Rows from block 6 of a small image classifier, named by matrix and row number. Rows with one number belong to one channel. Each number is 500 + 40 x the weight over its row's rms, rounded and kept within 0 to 999. All counts start at 0. Numbers have three digits each.
After each channel's rows are labels from the 100 images, of 14848, where the channel reaches its highest value: "top examples" is what is common among them. Only what is clearly more common there than usual is listed. The data: Sentinel-2 satellite tiles (TerraMesh).
# r30: branch 2 reduce pointwise conv (model.blocks.6.r3.0.weight, 64x256x1x1), inputs 0-42
# b30: branch 2 3x3 conv (model.blocks.6.b3.0.weight, 96x64x3x3, transposed, each kernel summed), outputs 0-47

r30.49:521540520546512507481578484575575509575479632502578517560573591558562532561488517474572575579577506437592509590579574575469591521
b30.49:467485517519517540482405500501507413495527487479479525485519403533477463527497474518522412543527406524522530535529469531445530454527439511533490
top examples: water; flooded vegetation; main land cover: water

r30.31:531542526536524529486556506556554530554490579539556527545555591547550518546476525488550555560550519488586525588557548561482589528
b30.31:476476521522518536483412464468524413475509484487476526468511439519461480527473483518511427542528411515472528520516477525459519454516439522520480
top examples: water; snow or ice; flooded vegetation

r30.22:531541511533513516491528569528526525529498529524530512520524565542522499518486512507521526531523511515573500572530523545499567511
b30.22:472469509509511518471422455458511418457502477470471515448495451527441470515464482511519433520515417524449518529522467515450526451524439513528481
top examples: water; flooded vegetation; main land cover: water

r30.48:484501505498500499448524521514522469523447518490521505514523527505519495515454504463518523519521505446531505534522511511461528506
b30.48:515516535541540556498507555532533502462553520505524547518539516532530499547545444542534498558555515538534554540541502544526536436532471537531527
top examples: water; flooded vegetation

r30.20:533543519532520522489547523545549525546493569530550520541546582541541512539483520497544548550547513498584524587552542554490583522
b30.20:472473520519516531475414463468520416471506480479473522463508440524455476524472483518514429536525412521469527525519473523455524453521440521527478
top examples: water; flooded vegetation; main land cover: water

r30.38:625617458541458467533402511455399529400561471474400456415396502525408474409507455587406398451401456507516497497399454515570507458
b30.38:513515436436435446511524489486436524498463509514516433502460513538501507437486505436532520454444523534512433539535509439514536499533516440538515
top examples: snow or ice; main land cover: snow or ice

r30.6:530542512532512516495530563529532524531500540515532510523530564540524501521491511507523531532527513509578507579532526547499570511
b30.6:472471511510514518470423456465513420458504476468470518444495447526439472519473480511521431521516415526450521528522467518447524456525440513528486
top examples: water; flooded vegetation; main land cover: water

r30.63:511517505505502498485542493528542490542486537487542501528540508507534515529481502495537540528540506472508513507541526510486509504
b30.63:486482538548534549465483527534536480501537484473495542483544491553496460543508505544550477547551485551548558556554469552493552491552455544549492
top examples: snow or ice; main land cover: snow or ice

r30.10:506526526537513521484561474565560505562485600528563527550562589550554536553484529461556562568555512456591507598562564567460592527
b30.10:482491518521526531485403490499514411489524497489490528478522404506465475526484463521506412533519390508496531510511473526449509445507452518506483
top examples: water; flooded vegetation; main land cover: water