{
  "arch": "inception",
  "model": "image classifier",
  "dataset": "Sentinel-2 satellite tiles (TerraMesh)",
  "targets": ["main land cover"],
  "activation": "gelu",
  "kernel_size": 3,
  "stem": "deep",
  "widths": [128, 256, 512, 1024],
  "optimizer": "adamw",
  "beta1": 0.9,
  "steps": 6000,
  "epochs": 10.6,
  "warmup_steps": 300
}
Rows from block 8 of a small image classifier, named by matrix and row number. Rows with one number belong to one channel. Each number is 500 + 40 x the weight over its row's rms, rounded and kept within 0 to 999. All counts start at 0. Numbers have three digits each.
After each channel's rows are labels from the 100 images, of 14848, where the channel reaches its highest value: "top examples" is what is common among them. Only what is clearly more common there than usual is listed. The data: Sentinel-2 satellite tiles (TerraMesh).
# r30: branch 2 reduce pointwise conv (model.blocks.8.r3.0.weight, 128x256x1x1), inputs 128-255
# b30: branch 2 3x3 conv (model.blocks.8.b3.0.weight, 192x128x3x3, transposed, each kernel summed), outputs 96-191

r30.22:498482464519489494502510477420473472526368495533445438450517502546512506441481433512333460393488521540524537550491522501532516525528511551538529511516499470504503524502538472539498530514521505533529538506546537526527537543505528525545539520518526525526510542517529504511517515530506521543529492510503487507529495526514524532489485483532529537498518477474501499498492502469483501492484
b30.22:416493545540507524521523509415507514457414512520534517505503440535417417536511442508440521439545496488522470492421551510415512494413505490537439418501515502450516543456542506519443504435536462524512543435432420476530539512423412511521507428435514516510517444501505503490445542505523505499
top examples: water; main land cover: water

r30.69:481517529561553508515537468524402435516460431434476431485467546520535494410468370563426494463479496542493529524490499475520466509508525544540513520511534476482483516488530495537513481530510479536493504475532490474520541533481523493549497494536506500494529522519527479514501505531504523502495525545553494559499549490500513499494495487493494494543492500494545542498519544493493545497491
b30.69:468474539525458552517522462463459466444464475486540465491506450547467460526498439444452506440521426437477471449456531500459501443456457478538442465496499444437529511425550452517442441444528456478498541443452465449505556447474460500506506454440452516486507455455503467447454515496465453453
top examples: snow or ice; main land cover: water; main land cover: snow or ice

r30.62:486497545535534464526512519517478455433515485483543478468454519470530469520495498496556494534471468487454471463472468475470446469470482468484470484465486481479478475471475451473470453488476477490465459470472453451474474475477474461457449465492471477463484465470473474491477477441462477452498426662546545649489574505541444482581580573480495481657508416417463439591429672418581656544573
b30.62:554483456459465467513474467548494455524541466460458476525494523469552539448491548469555525523450472502485501456534468542558522480545455473470523557515529503518478448526444496483513486549460533486538446521560558530470451483535543475471527540531441514485496540457504464464530456466490469490
top examples: water; main land cover: water

r30.104:488548600570519549529465518536462495517514488482541504469533560486580470511520488544485553529514450496446480477457448500477446451446482472492447470432469455501497466437475397476427443474447502495455456498480447450471476478497461444490446439494445459441465452446484501442446435486436474450499496474488509478502495496494480502459451453497502502461489454454478493483480477452455453512454
b30.104:507455483473441512513462439506479472500507427437477422504562498478509505463493499445498503494480408490424476412503483511507501447504401434488496508565506491484464478503487484520490463500471500420508482499498507493436482402510504560461507501499472504498512501417565461418498469552429437436
top examples: snow or ice; main land cover: snow or ice

r30.46:479494518531536472504514505498461451435496476477519468469455513477521465504484480499537474518461461487442474457468456476466428460457480469485460484454490469481482476464476447478465440482464481490455449471465443439476475479480475448465441457493461471452489452461471475489470471451458481447497424650545551648490564500531454486563562558483496480644504418419467441590434647421563639552558
b30.46:548459473477446464503480446537467441492531447470464464514519522474548527464481522440536519501464446461474483439528475531551517483534436466484501555536524459499486457507454462475506461527476509478529467512548551499479467470546530500480529524519428506495494520431530459433502472485485440493
top examples: water; main land cover: water

r30.93:478499511528545473498516502487458449434485478475521464469457515482521465502482470503538469512456459489435477458462451478471421459457483474486458485453491465486486478463479449479467436482459482493448446477470437435477478481482477443470441459496456467448488448459474480490470473456461481447507426641531555643502551506525455499554557554493505495631508417416465440584431625419557628555553
b30.93:564453486493435470509490433552450453473549448482491465497504529487556539501469516438541510485487442436472477431531479524551524476544436472497504560556508442490489471497476447477511445525500493477511492512547565500490484472563539511487543536525433506503498493425531461431507480481478426466
top examples: water; main land cover: water

r30.25:481502543530527454525507513508477457425514486480547477456447512462529458531497496489559484539468467486452470460470467475472441466470480469486466483466485478478481478469472454471472450488473479490462457469469450448476476475477474458459446463494469474462484462468473477488474477441465475452503420647533550643492559508536437486577580574487503488642513413412451429584420651416579639547574
b30.25:564478465465463474515486464557486447529553475457471465524496532471562553461490553463567514522455464499480499444538469539567528471554457468478524567526522499516481450535451484488520480555472541480530453525573567547474458476546549481468535546541432514502500545464503450461546466468488464478
top examples: water; main land cover: water

r30.91:487475479531511491505540477440457491540366494537428458498512515563516499438485439528326479392488511537520529550507515500530509509518514556538521505507504478504502514491528479537486528515511503532519527502548534525523538533507515519554540503522515505518509534509530503493501497527494519545524504512497494513526490522512518529493492492530525531502516488484498499498508491480490500497492
b30.91:420487551544501532524526502422501527452416510523538514499504440542422421539517435502437520442548497482521468495427555507420511496419504494541442424501512497454521547451552498519444497429541456520511547436431425470532546511426419512524507433436524515509521441495504513491441545506519500500
top examples: water; main land cover: water

r30.7:487493509529546491496523501495452447448483473472502457480464522487521476480477467509520478507461458488439479458473451477467424458455488474485459490452498472479482480460482444481460439481460476493453447469471439431480483483475480445471441453494459468450491450458473476493468470460455486446492437650553553653486570493527470484556553548481490480648500433434480453596449648438554639553547
b30.7:529446480477436463507480430520458462462516444485463479492526511476531508474485486432515519477468449429481480444507478521530523485514436472479480531549525442483484464472462446469490446492478487482531472494523535461484467469527509509491528512509437505474492491420537483436469474494484430498
top examples: water; main land cover: water

r30.84:486551602562516550531462515535462491519518482473538500469530558482576472504513489535473551527514448498450477479456449497478450452446484470492447470437474460498494467445474402477433445476450499493456458496482448447472477478496464445487451444493449461446470456449485499448446438482438479450501494472494512476501497493492482501460447453494502499460488459454478493483484479452453452515452
b30.84:507458486474442513514464441505478475497507426436475418506568496481507504464496496446496504488483413487427472413503487511506499446500403432490489508570509491479465480495487486521486463498474494423510483495497506487434486405511501567461505497495473507495512501419573460421498473559429438437
top examples: snow or ice; main land cover: snow or ice

r30.37:485502544526531456527505516512481459429518484481549477461445513462529461531496497491562484538468466483450471459470465474468439468467481468486465482466484477477479475472472455472474449485474479489462457472469448447473474473477473458457446466495466473461482461467472475491473473439463474450501420645534548642491561503534439485577579572482498484639508409413454428584423652417579637547575
b30.37:563481461465464472510479465557486444528550469461464465524496534471565548458487559465567516523454464498480498449540465538566527478555456472476527566523522498521481447534447490488521487555469542485527454529570566544475459478548549482473536548539434511502492541458505456458538464470484463487
top examples: water; main land cover: water

r30.3:479498518527537472501512504492456447435492475474519463469451513475523465503481472499536471516462459488439476459470456475469426458457484473487461486455490471480481477463478450478466440483460478494454449470468440436478479481478475445468440459496459469450488451461475474492470473452461483446496427641538554643493559502524457492558559554487496486634504421420469441585433636422560630551554
b30.3:550455475484440470504479435541454442477539445472474462504519525483552532478476512434535518495475440439476482428529476526552525477540434462492500558551516448495483459498463452477510446521488501481517477514548558498484472467550532508488536529523430502490493504427532465429500470487482437484
top examples: water; main land cover: water

r30.54:473549621567513575527465545559463493534537488474562492474521587474577466505514482567502564539518470508470491503451467470496465470462503488508470477441477442473467478459483400490438469497468472507478484468500476474481487493473475470497471459509470478467477473462512467449458448481445481473483481477499492477489501486492472487467450452482488487468487405405503519475461491400453463493453
b30.54:518449465463433519520451436523465461513521432443472427493556516462520522466483503441527497511467421485440491430518467512523504462517429436474515521537498494511447467505478471523511450519458525437507468515525521507436473418522520544454505522517460509521510531426555462434516461552434429439
top examples: snow or ice; main land cover: snow or ice

r30.56:484492509530544484493522501485448446444484475471511457476458518483521473488480466506522469509459456493436479456471450475469420456456487475487458490451496471481482482462484448483462437481459477493450444469471439427481484485479481443478441455494456468447494449458474473489467470460457488447498434640546554646491564500526465488555553547484496485637501426427476452585443634427552630554550
b30.56:536444486491427471507487426528450459457526450475477473489520517484538517484480492429518519473479440426480473428509481518536525475519437463491480541549514437483485469474472440473491441501484481484519487491532539472491477466542513510494540517517430504487497494422529469431479484489480424483
top examples: water; main land cover: water

r30.51:486516511556552508501545466499418435512448442437459428487469537519529506405460387552421487462473490531471522505476485489512438493497517531528500514488531459494492513478529483530495461515494491521480478486517472460518529524491518473544481486523496497476525494500517488513500506539495524490502525573567506584504565498511504504513508507497498498569496507507547533526524570502507567505505
b30.51:465465531525450542516523453458450479438465467498531468491500450541459459525506425435450506442517426434476464443460525500456497461454449493530443461488504437438525511419535445507445435441528441479502539446450461436510543448477456496510504452447464511482510448442501473441447512491465446465
top examples: snow or ice; main land cover: snow or ice; main land cover: water

r30.19:484552591554515537534454503540463487523516474468527505466524546484569470493503481533461550519514446493449470477464448505474451450445482473487444468440470465505504461446468421473439443474450504489453457502480448444466477474505460444491447442486445458442462455452478505452445441485443477450503504460486511464502498499496486505461449454495505498453497471473470487473496465471452446510455
b30.19:499461488473450509510463450494480484492497427434469432508577478481500493456500491451483502473482422485431464417490492510496496454493403435491473500589509483460466477482487486525467466489473480425509483480483497483433483412502490584466502483479482499487513488425585466423488470567436449450
top examples: snow or ice; main land cover: snow or ice

r30.20:485494534533534474515515513514466452436505478481527470470455520475527471510491492499542488523470467489450472462476465475469441467468483473486467485462492482476477478469476448476468455489474476492462458469474450448477481476475477456462447461496467475459487461469476474491474474446461480451497425665550549656486574500539455483575572566480493479658505417415468446597432671422570654549566
b30.20:549475459461458462511475457540484454507537461465458484517508513471548533453488534457545524511450466484482500450522470541549523472537446468475512552528530490507479449514445481481499474532464525487536445509550552511475453481531534488471532531518438512481495531448517459453515460471486457486
top examples: water; main land cover: water

r30.94:484550596566514547533461513539463490518519479473534504468527557484575466503512485539473550523512448496449478479459449503475448451445483471491448471437472460501501467440473405477432445474448502492454457501480448447472476477500465444490448441491447457443468458446481502447446438484439478450502497467491509474502499496498479504466450455495502500460493458458476489479484476455457452511457
b30.94:504459485475445511515465443503481475497503428434473419508570490478506501461499494448492506485481414489426471414499489513504502445500403433490486508572510493474464479496487488521480467495473491421511483491493504491432481407508499571460505493491475504497513497419575459422497470560431442439
top examples: snow or ice; main land cover: snow or ice

r30.59:479494524529536468510511511502463451431499477476524468467452515475526464506484481500538478520464460488444474458470458475469430460462482470485462485457488476478479478466476449474468446482465477492456451471470445437474478478476473449466442460497462470454486453464473476492470471451461479446497422648541551646490564497530455487562562557483494483641504415415466443589430644419564639551559
b30.59:558461466472447463504478445542469442492539450473468466513514520480556533471478527441548518507461450460478492440525472532552525476541440465485507555540521467503483452508454467480504456529476520483526458515551564506481462473548536502479535530522427510496486519437530457437505465480480441486
top examples: water; main land cover: water

r30.41:483491531529535468513509513509469448430509480477533475467451517469526464518495490496547484532462463486449473458475460474468437463463481472485464484462490480478482480466476451475470450486467477492460454471469447445477479479477478456464444462495464472455487457464475474487472472447461480449498414642537549642487565500533449485566568563479497481635503405406464438582421646409568633547562
b30.41:555474465469453471503479452549481437509540465461467464516504522473557536463485544451556519511460453477481494439530468530559523467546446459475510560534516481506481453518447474482505470542468531483523455512561561521479457474543543486476536535530423510498489536453512452447523466470485454482
top examples: water; main land cover: water

r30.60:488493519530540488504518507504458448444495475473514463478465521481522477489482478503528485513466463488445475459474459476467431463461487473486464488455493475480478480461480444479462445484468477491458450471471442435479480481477479449468444455497462471453490454464475476490469471455457484447493431663554552657485576496535464483568560556477490476658500428427476452599447664431559649553554
b30.60:534456467470442455509474437531471461480521443476454481507524507473535514461482508443524525495460460456481491444518475531542520482526438470476498542541527465495478460489453460472490459509468498483536461502529541476479462472527521501481528519510437506473495509429530473439487461484486440497
top examples: water; main land cover: water

r30.105:483509556569579539522542468555401467525489440442497437513521551538550489404480381580422527458516504538514525545535505482524500511516530567539512520520538518484481517491528511535513517538514483532506518479547526509517548532484524511565529502535509499507522537523528482504495501536502534538499533503518476502500512496491537502463458454501498500497494499495548553482535502493457498481453
b30.105:446475554539473551506516476449472497439446493511551485473512436550449444542510438467443495440544465443484473478441549490447493454445482473542443449506484461443519538423574465514440458432534462487490554436440447447519563471455446512524496446435485506498500452481506491474438535506477471453
top examples: snow or ice; main land cover: snow or ice; main land cover: water

r30.89:492496457509482484502492494416495463508362492541459441420513523523510495446477433506347452406473532540525544542477530500535521531535509541534538519523499459499500530519544475536508526520527499533535539502536535525541530551504534531533536530515535535533514543524531501522538530522523520543524491510493484512524479521510514526484482478531522532500514475472489493498489495471481500493477
b30.89:420495538533511518521523514415510510460413516518534522507502440531417415528507448513444520432538501491527475497415544510417509502408510493531433420501515505445514534461539509518440507440531466527512533431440422481532534513420408512521506424435513515506517443509505503494451535506526511504
top examples: water; main land cover: water

r30.58:487551595557519539535459503539462491522517474471534505467530544487571471497509482534467547520519446495446473475460444503476447448445476469488444469437468461502501461443470412474435442471446501487450454502481443444470473474500457442489446443486444456441463453446477504451447440481442474449501506466485509465501491498497485504458449450496504500457493473474473488477496469473451447510451
b30.58:500459487474448510507463446496478481491499429435473432505574480484502496457498494449483502477482418484427466416492491506498497452495400436490477501590505482461468479483489485524469463488472486424506483482485497483434484411503493580466505486482480497488511488422580465422488469565433446446
top examples: snow or ice; main land cover: snow or ice

r30.48:499536582525520413561493518533515476438550498480599503440416502439534476582513514480604485571504474488459473462458475473473452478472477475490471477474475470479481477479475471474483453494483477497474466469473452455476473478478474466452446476496473474468482470474477476494486481433477468452507463596504542610503530508521407493574590582489505490596507449453424414552453602457586601543583
b30.48:572485475486484493521494484567506456564561483462488450542478553479570562485491571488590518546476461537477505455553474541575539495564463479483550574505525531541487469562474513506551511578487559471531477554591571583476479469557561476474546563561466518519514564473476477464578483469488482490
top examples: snow or ice; main land cover: snow or ice

r30.21:483494520531536474510513506504461450437497477474518465469458516476521469500481481500535480516466461486446474458472458479468430462463482472486462486455488474479479478463479447475465446483468477492456452471469444440478477478477474451465443459495464468454486455462474477489468472449460481447498429662546553656491568499533455487565564560482495483657504424426466442598438658425565651554560
b30.21:546464465470448458513481442539472452492533447470457473516520518477548527463482525445539523500461454465479489441528471534550525482534438472480503554538527471505477450502454467474505463522472510481536459511550552500475460473545531505480532532520437510480495519431532468440500462486487442494
top examples: water; main land cover: water

r30.50:488498535570587553503551464533412465527471454458469438523527550547546501398477403577421530451503491529492519528530484494516484481502520555528499513497533509496497509478519504532499507521489496522488497490534514496511541523496515488575521488526486488478524511502519493491487490551490539529504523507532482499510520500488551511465459458508503508501495491486562559485532505481462498487459
b30.50:435476557540476544500514479438474508438439491518544483473509434546440433545506435470442493442545473447487469481440550489438489465441483476538442440500487462445516544417566471508438465430537455496491557436437438447520555474456436512526494440436496501501497445482504501479428540499478476465
top examples: water; main land cover: water; clouds

r30.112:496524536515500504532436486522469468536498493485516519456533514463529482500490478515449531516540449481450471466449454478466452451450462451475444457445445460479479462440471415466440438457452481473454458483466438441463464478479447445474436446466445458441444461452461485458452447474448456444485525396440469388482446481452495482429427432478484482394478496494452480406516387490430394468436
b30.112:486443503498466506477490464481469506475487475434511475471592448530489479449511486452458490464497444457474423426473515471484492441485444424516459487635485457438518490461517466547437462474497463496478497456457479470500521468481476615528502467455501451482509461461612468429472481603477467464
top examples: snow or ice; main land cover: snow or ice

r30.13:486513523560580523517553467535421450530462446438481437504490547530546503397466373568419506460481496540491530523503492482521462502506533544537511521504538482481483520486533506541510482529500484530491499479534495478524546534485525488571508494536500500488533515511524485505498502544503538511493525542545490548501541493497525501490482481495498494535492507503557548498532534502484534491480
b30.13:451475545527463550509517467448458488440451483500534468482502439542446447529503424454443499440528440438480467460446533492445495459442469485527442450492495447443523524412547456506440449431530451490497546442441449440510549455461445502512498447441478507481504452467501488462439523496468459464
top examples: water; main land cover: water; snow or ice; main land cover: snow or ice

r30.26:480553593558513538541454504540466491518517476468530504468527544481570467496508483531464546524510445492447474472457449498474449448444481465488445469437469458498496462444469416474438441474447497485451454496474443447468474474498460440488447443488443459441464454448476499455449438477442480449500499467488507463499501496492480500463449454492504495455491465466470486472489471466452449509455
b30.26:504459487476445514513465445500480481492503428434475426508578483483505500460499494449487505480484419485428465418494492512500500448497405433494481505588510488468465480488489489526472464492474487424512483485487501486437487411506495580466506491488480503493516491421585461424493472566432445441
top examples: snow or ice; main land cover: snow or ice

r30.117:488553590558520543530457504527462491520510481481534507467537545487576471510518486534477548525516445490441473473453446501469440444442473463482443464432460457501501460439468401470429438469445503483448450500474438444467470474500457440484442440482439455437461450444475501449448441483438472444503507468480511474503488500497487506455448449499504505458493474473470487484497466473453450513450
b30.117:501455490471447511505464445499479475490498433432476436500575483483504497459495496447486500483480413482426464412495487503500495451498402438489482502590502484466469478489490482523474463493471487425505487487488500486437486410504496582464505490485474495488510488424580469421491470562434449447
top examples: snow or ice; main land cover: snow or ice

r30.38:501473473525492499500518471431460483534372497531433448471508493552509504444487436519326471387493518537520532549504520504532515516522511554537522507508503478504506520496534470538489529515517507531524535501548536525526538537508522522548539507516520521520513536513531504501511505528500519543529495510502488508531493525515522532490488484536529531499518481479503499497497501475486497495485
b30.38:416490549543503528522524506417504518454416510521536512504503440538419418538515438505438519441546496485521470491425554508416510492415503489539442420498515498451517545452547502519444501431539461522512546436431421472530542509426416509521507430435517516510520444498502506489442544505521503497
top examples: water; main land cover: water

r30.36:475503521522531458501503508490467450426500481477531471460442509466522458518488478490547466525460459484439473454459454480468425456458478470484459482458486466486484478468476451477471439483461483492452445476464441440476476479483475447462441461496459469449486451461472480492470472450463479445504422631528551632497548506527447493561565562490502490623505412412457434573423621417564620549558
b30.36:564456479492442477499490446553458443500552453463483454511507540477562544480478531448556504506471437462473478428542474524563520478552436459489511570540509456502487465520466458484519460538489514471508480521558572518487471468574547506480538543543423498513494521436517457427519483483485439479
top examples: water; main land cover: water

r30.12:515533542518484532492449503580451455511587452471558513475513537461547497497513503500494562559555519502528496523494514493502538512527466514498518494515478486484485499514499507493529530505513489488523526494504525506502488507488496522513516529490508534511476528517499490493503511515520493528449528363492412378454480453429550456429417421452454456383460491490546604360523416487422372409421
b30.12:494475480501466507442491472489460426456506497506540507412577467514493494504488469459464469477500471402508472461487493424488481444488484436511472489547434442460510502419488440513459449463496522519445479468466488427530501490509489540543500481470414461542443501490565459456447504576503469488
top examples: snow or ice; main land cover: snow or ice; main land cover: built area

r30.28:488551586556517536532453502531461486519513479478533508467531542485572470505514486533471545526518443488441469469451442498470441444441472462484443462433460453498497461438468404468429435468442501481448449500471435441465470473499457437482442441483438458435459447444472500449449438479440470444502505465480504470499486499489480505453445448497502500454492471472468486478496465471450448509450
b30.28:502455486472446513506464445499478478488502433434479434501580483486505500459500492446486502483481416480429462415494487504500496448501405435490482504595504482467468478489493482525472463490472486426506486485486501484440488412504495586468507490486476496490511484424585466423489468565434448443
top examples: snow or ice; main land cover: snow or ice

r30.29:484499547531525453531507512517478459430511485480543477459446510464526465523493497491551489532477466484453467460471468476468443469468477466480469482463482478480480474469469452468469451485476479487464460473468451449470471473480471459454448464491469474464477462469470475488475474439464471452502434664541548652491568506541439487581583575484501486659506426427453431592436671429580657547577
b30.29:555482461460468468516478464550492455530545464459457470534500529467557543452492554468558527525452468508484499453538470552557528487548452473472526558519536509521479446532445498487516488549465536484541451527562559538471451481542547480467530541536441522487500541454507466459538459469488466497
top examples: water; main land cover: water

r30.63:481542601575514563515464537543470490527527493486557497471525573480580473518521498569509557540513456505459482486443454480490454458453496475504456471434468439482479470452476394484434456497454482509464472479488463461473484483482464456496455453512457469451468460448504482446453444482439472457489472487499509496494498489493476494474462463488494498481488411409500514494457495406463473513463
b30.63:520451468462438520520450437524473467517519431446470429502550524461522523467484507444528501518470417495434490425520468516524508465518421434474522522536505499517447470514475481521519460522459517433511472521528524513433471411519522545451511525522469512514514526421549466428520463544432433439
top examples: snow or ice; main land cover: snow or ice

r30.4:484554596559516544530458508540461489524518477471534504466530553485571469499506481536468551524518452498451476480461450502474451451448480471490445469439468464502501465440474410475433445471449500488455455500480448445471477476501463444492446445486446460446466456450479502449448440484440477450503503464486509467501497497495484504457446448496503503454493467468473489473491469463450447509448
b30.4:499458486474446510509463444499478476494499429434474426505575481482502498460499493448485502479482417485428468415495489508499498448498404434490477503584506485465467479487487485524470464490473487424508483482487499486436484411504494576465504488484474500493512492422582459422491470565432444443
top examples: snow or ice; main land cover: snow or ice

r30.98:484548595572522551520466519529462494516509492486541500473543559489581470516518491545490552530516451492444471477458448498475447454448483468491453463433466460498497461439469399472427445471449499486458456499475446456466472472497459444486453439489452461448464452446483499439446435487436476456503495478487514483504493498497481503460450452502506505464495453451479493489483481451455459521454
b30.98:508454481470443513512458440505478470500506430433474426500560499475507506462492503445501501494476406491427479409505481508506500454501404433482496508558503493488462476502482482522494464502469500425508481500501506494435481402509502561456506502501470505493513499419562469418499467551428439439
top examples: snow or ice; main land cover: snow or ice

r30.111:482504533563589535503560466528412468528466452453491440526529551554548495399473386580426514454496503541508530537528500482528492505513535562542514521516540505486486522491535516545515508537507481534504513482543521498524552536482523506578521501541504499501529531520533485508498502542504535530502531518524480514502517500498543505471469465501502498507497499495548549484533510497469509480467
b30.111:447477549536473552504516475446467503432443495514543488468511433542448440538506431462439498434541469442488469478438542489444495463442482478534440447508484458440518537420560463515437461428534452486492551432440444443515553473448441517520496443433494505489498444480509501477436533502476471462
top examples: water; main land cover: water; snow or ice

r30.119:492544593544512534546450501556462477533532466458526508467510541478562479479495484534446551517529452501453469483472452502480451456452487475493450466445471472500501460460467437476455452483454502495456460502488449448463483472503458451495454451491448463450462460458484503466454450485453478457499513448487507445498497495491489499454442444488501489442490478480473494459503458479444432504446
b30.119:496462489473451506505466450490477489491495425436469438507576472481496491455499491451478501468484427482434458420485499504493492454489403439493465496596507475449466479470485484525459462487474473431506481472479492478435482421501486584469502476474486493483511485426587465425486472569441447456
top examples: snow or ice; main land cover: snow or ice

r30.47:493480473528500501500526474426466486538373494529437450486516504562513501439486438526329473390491511534517525545499517503529511512518514551537520504509501473506506516491527473534490525513512504529519530507543532524522537533508517520554534508515516512520508534511528503498504502531497518539530497507504490501532491526513527532489488485533529536497516483479504503497500495477484496492483
b30.47:417490551544503529523524505419503520454416510521537513502503441539419420537515440504438520441550497485520467493425557507417510493418503490540443420502513499453518548452550501519445499432541460521510549437433423472528545511425416512522506432436520516510518443497504510489443546505520502497
top examples: water; main land cover: water

r30.88:478495515525536472499507509493462449434500477476526466469451514471526463509487475496540467520458458487441478457468456473468427458457484471488462487453492471479480481465482453479468443483461477492452447471470442437478482483475480446469444460495460470449491451461475476492472473451460482448495418631537549635490558497526456485557561555482496479627501412413465443579424629415558623549558
b30.88:552457471476443475498478445546462439485538458456474460499512528470554531472479517440543507496466438444479484425526464514553518469541442453480502559540509451493477462504457456482507458523472515483512469508552558499488466465551533501482534530535419495503489518438519460436502474482478439486
top examples: water; main land cover: water

r30.78:497492452511478501497488477417488466521368494529447439433516501526508499449489438505340457406483530536523535543485528500533518529528506542533536510516496465502501522503540468535499525510526501528531537505540531522527529545506525527536535521510530533530508542519522501514527521524515519542532488509496484508530484529515522538481478477538530536499521472470500495498489501464475499491476
b30.78:417496542537510519521522512412508509461412515518533515508502441532415413533508448511445519436542496490524473493418549511415510497407507490535436418499516503447514539459539509519442508439534465525512540434440420483529537510425407511519506424435510516509518446507506503492451541506525508500
top examples: water; main land cover: water

r30.72:481493504530550486490522499483446442446478471472505458477458520492521472486474456512522470505451453493433487459469451472468416455455488478490457497447502468481482489460491447490463436483453477496448442470473437428488487492478487441484441457498456467443501446457477475492468471463458493444498430622540553631495554500517471494544542539488500486615501419420479455573441612423543608554540
b30.72:531441490502433488499487432525444454443518443488492471478513504498531506501470472434513505463490432406470469433512483504531517474518436459505478541550499415468497477467497427471484432495500464470509495487525541461499500458541508526508538505502435495493499478417527476426465486489474425459
top examples: water; main land cover: water

r30.95:482502539528530454523506516508478458429516487480548477461444511462529461530496494491559483538466469483451469460470464476466441467467477468483466479465483475482482475471471454470471449485472480488461457470468446447471471474480475455454444465491466473458481461467471476492476474442463472451501425651535547642493560508537438487580581575484502485646509417417451426586425654423580646546575
b30.95:561482462465464469511481464556489446530553472457465466528499534470562549460492556463566520523456466504481498448538469539565525481555456472477525564522523500519482446534446490490519485557470541483530456529571565545473457480548548479470532545541434514497496542460506460460545465470487465491
top examples: water; main land cover: water

r30.40:485495530530534472516511512509467453436505480477530470469455516471524467510490491496543484525468464486450474458475466474468437465464482469484466484462489476478478476469474447473467447484470476486461456469470446443476476478476475455461446462496466474459488458466473477490472473447461481449495426659548549651486574502536450483574572565480492478657504416418467440594433668421574649551567
b30.40:545470462463455466515473456543482450511534459463456473522508522467546533449490535454544526514452461485480493447529466538554520479542445469473512551527527486511477448514443483481505476533460524485534451517549550511473452477538538488470527532524436510483495527445516464449515458474488455490
top examples: water; main land cover: water

r30.107:480501528524529456511505509501471454427507481477538469460445511465525459523488483490551476528465463485446473457467462475468433464463477468484461483459489474479477477468477452472468445484467480489459453472465441440474471476478475453460441463491463472455485455463472476488472472445465478445498424642533547641494557504532446489570573565485500482637506415416453431580424642419570634548568
b30.107:564470464475451471507484455555471436511551461459469457520510531474563544465484543450558515515464449477479489438538467535562524480549441465484517565537519479511484452525452474486520469545476531479521460522565564530477462470558545494474535540536428509505493533444519457441524467480484452490
top examples: water; main land cover: water

r30.113:504467472530516508498542466447457497550387501525411459515513500572509513444496455533320490398499513537520530552522517505528520513521516555535520511508511499504508520489531475537485537514514507529525532506551541528525541535507521522557540502520515511521514537511528508494504499530491526544526506508507496506526494522514526532494495490530526530501516495491509506497512499489492500497493
b30.113:416487552545498533523525499419498528450415506523534507499500441541420420539520433497438520446550495479519467492427556506417509494419501493540444421497513493455519550445550497518447494428542456519512551438433423466528544509431419509524508432437526515505523440492500514487438546504518496500
top examples: water; main land cover: water

r30.45:490480471526497491500520482425468480528357499539441446469514511551517498444485432519328466389484519537520530548494520504533510521525512550537528506511501469501504519500533472538494529512517504531528534505543536526524537538504522524547536513515521519524509537517528504504513510526502518542528492514498493513527487527516519532492489486531528531503517482477493494503496498472489503499490
b30.45:419490547541506527523524507418505519454416514521536516504503439537419420537515438507437521440546498485524469494423551508416511495414508492537441421501515500452518543456545502519443503432538460522512544436432423474531542510422414512521507431435518516510520443502505507493445542506524505499
top examples: water; main land cover: water

r30.108:487527545521499512536429485530469462530508478474514516449519522459548472494493477518440538520530450486448477468452449482470449452450468455476446468444451460479481467445473418473443439465450481475455457483469440438469467482480457446479439451473445461441455459454468483465453451474453466444487520408456478408483463484458493484435430433479486481405477488489457485422509411485432402476434
b30.108:491453491479459509490471458483476496479492460429496467486598454513493482444508484450463495465483434466459426426477504486489494445489431425504459491631496466439496476465507475536444462479475459473491486460462485474478508451491478614507505470459495468483511468445613466424477469596463463457
top examples: snow or ice; main land cover: snow or ice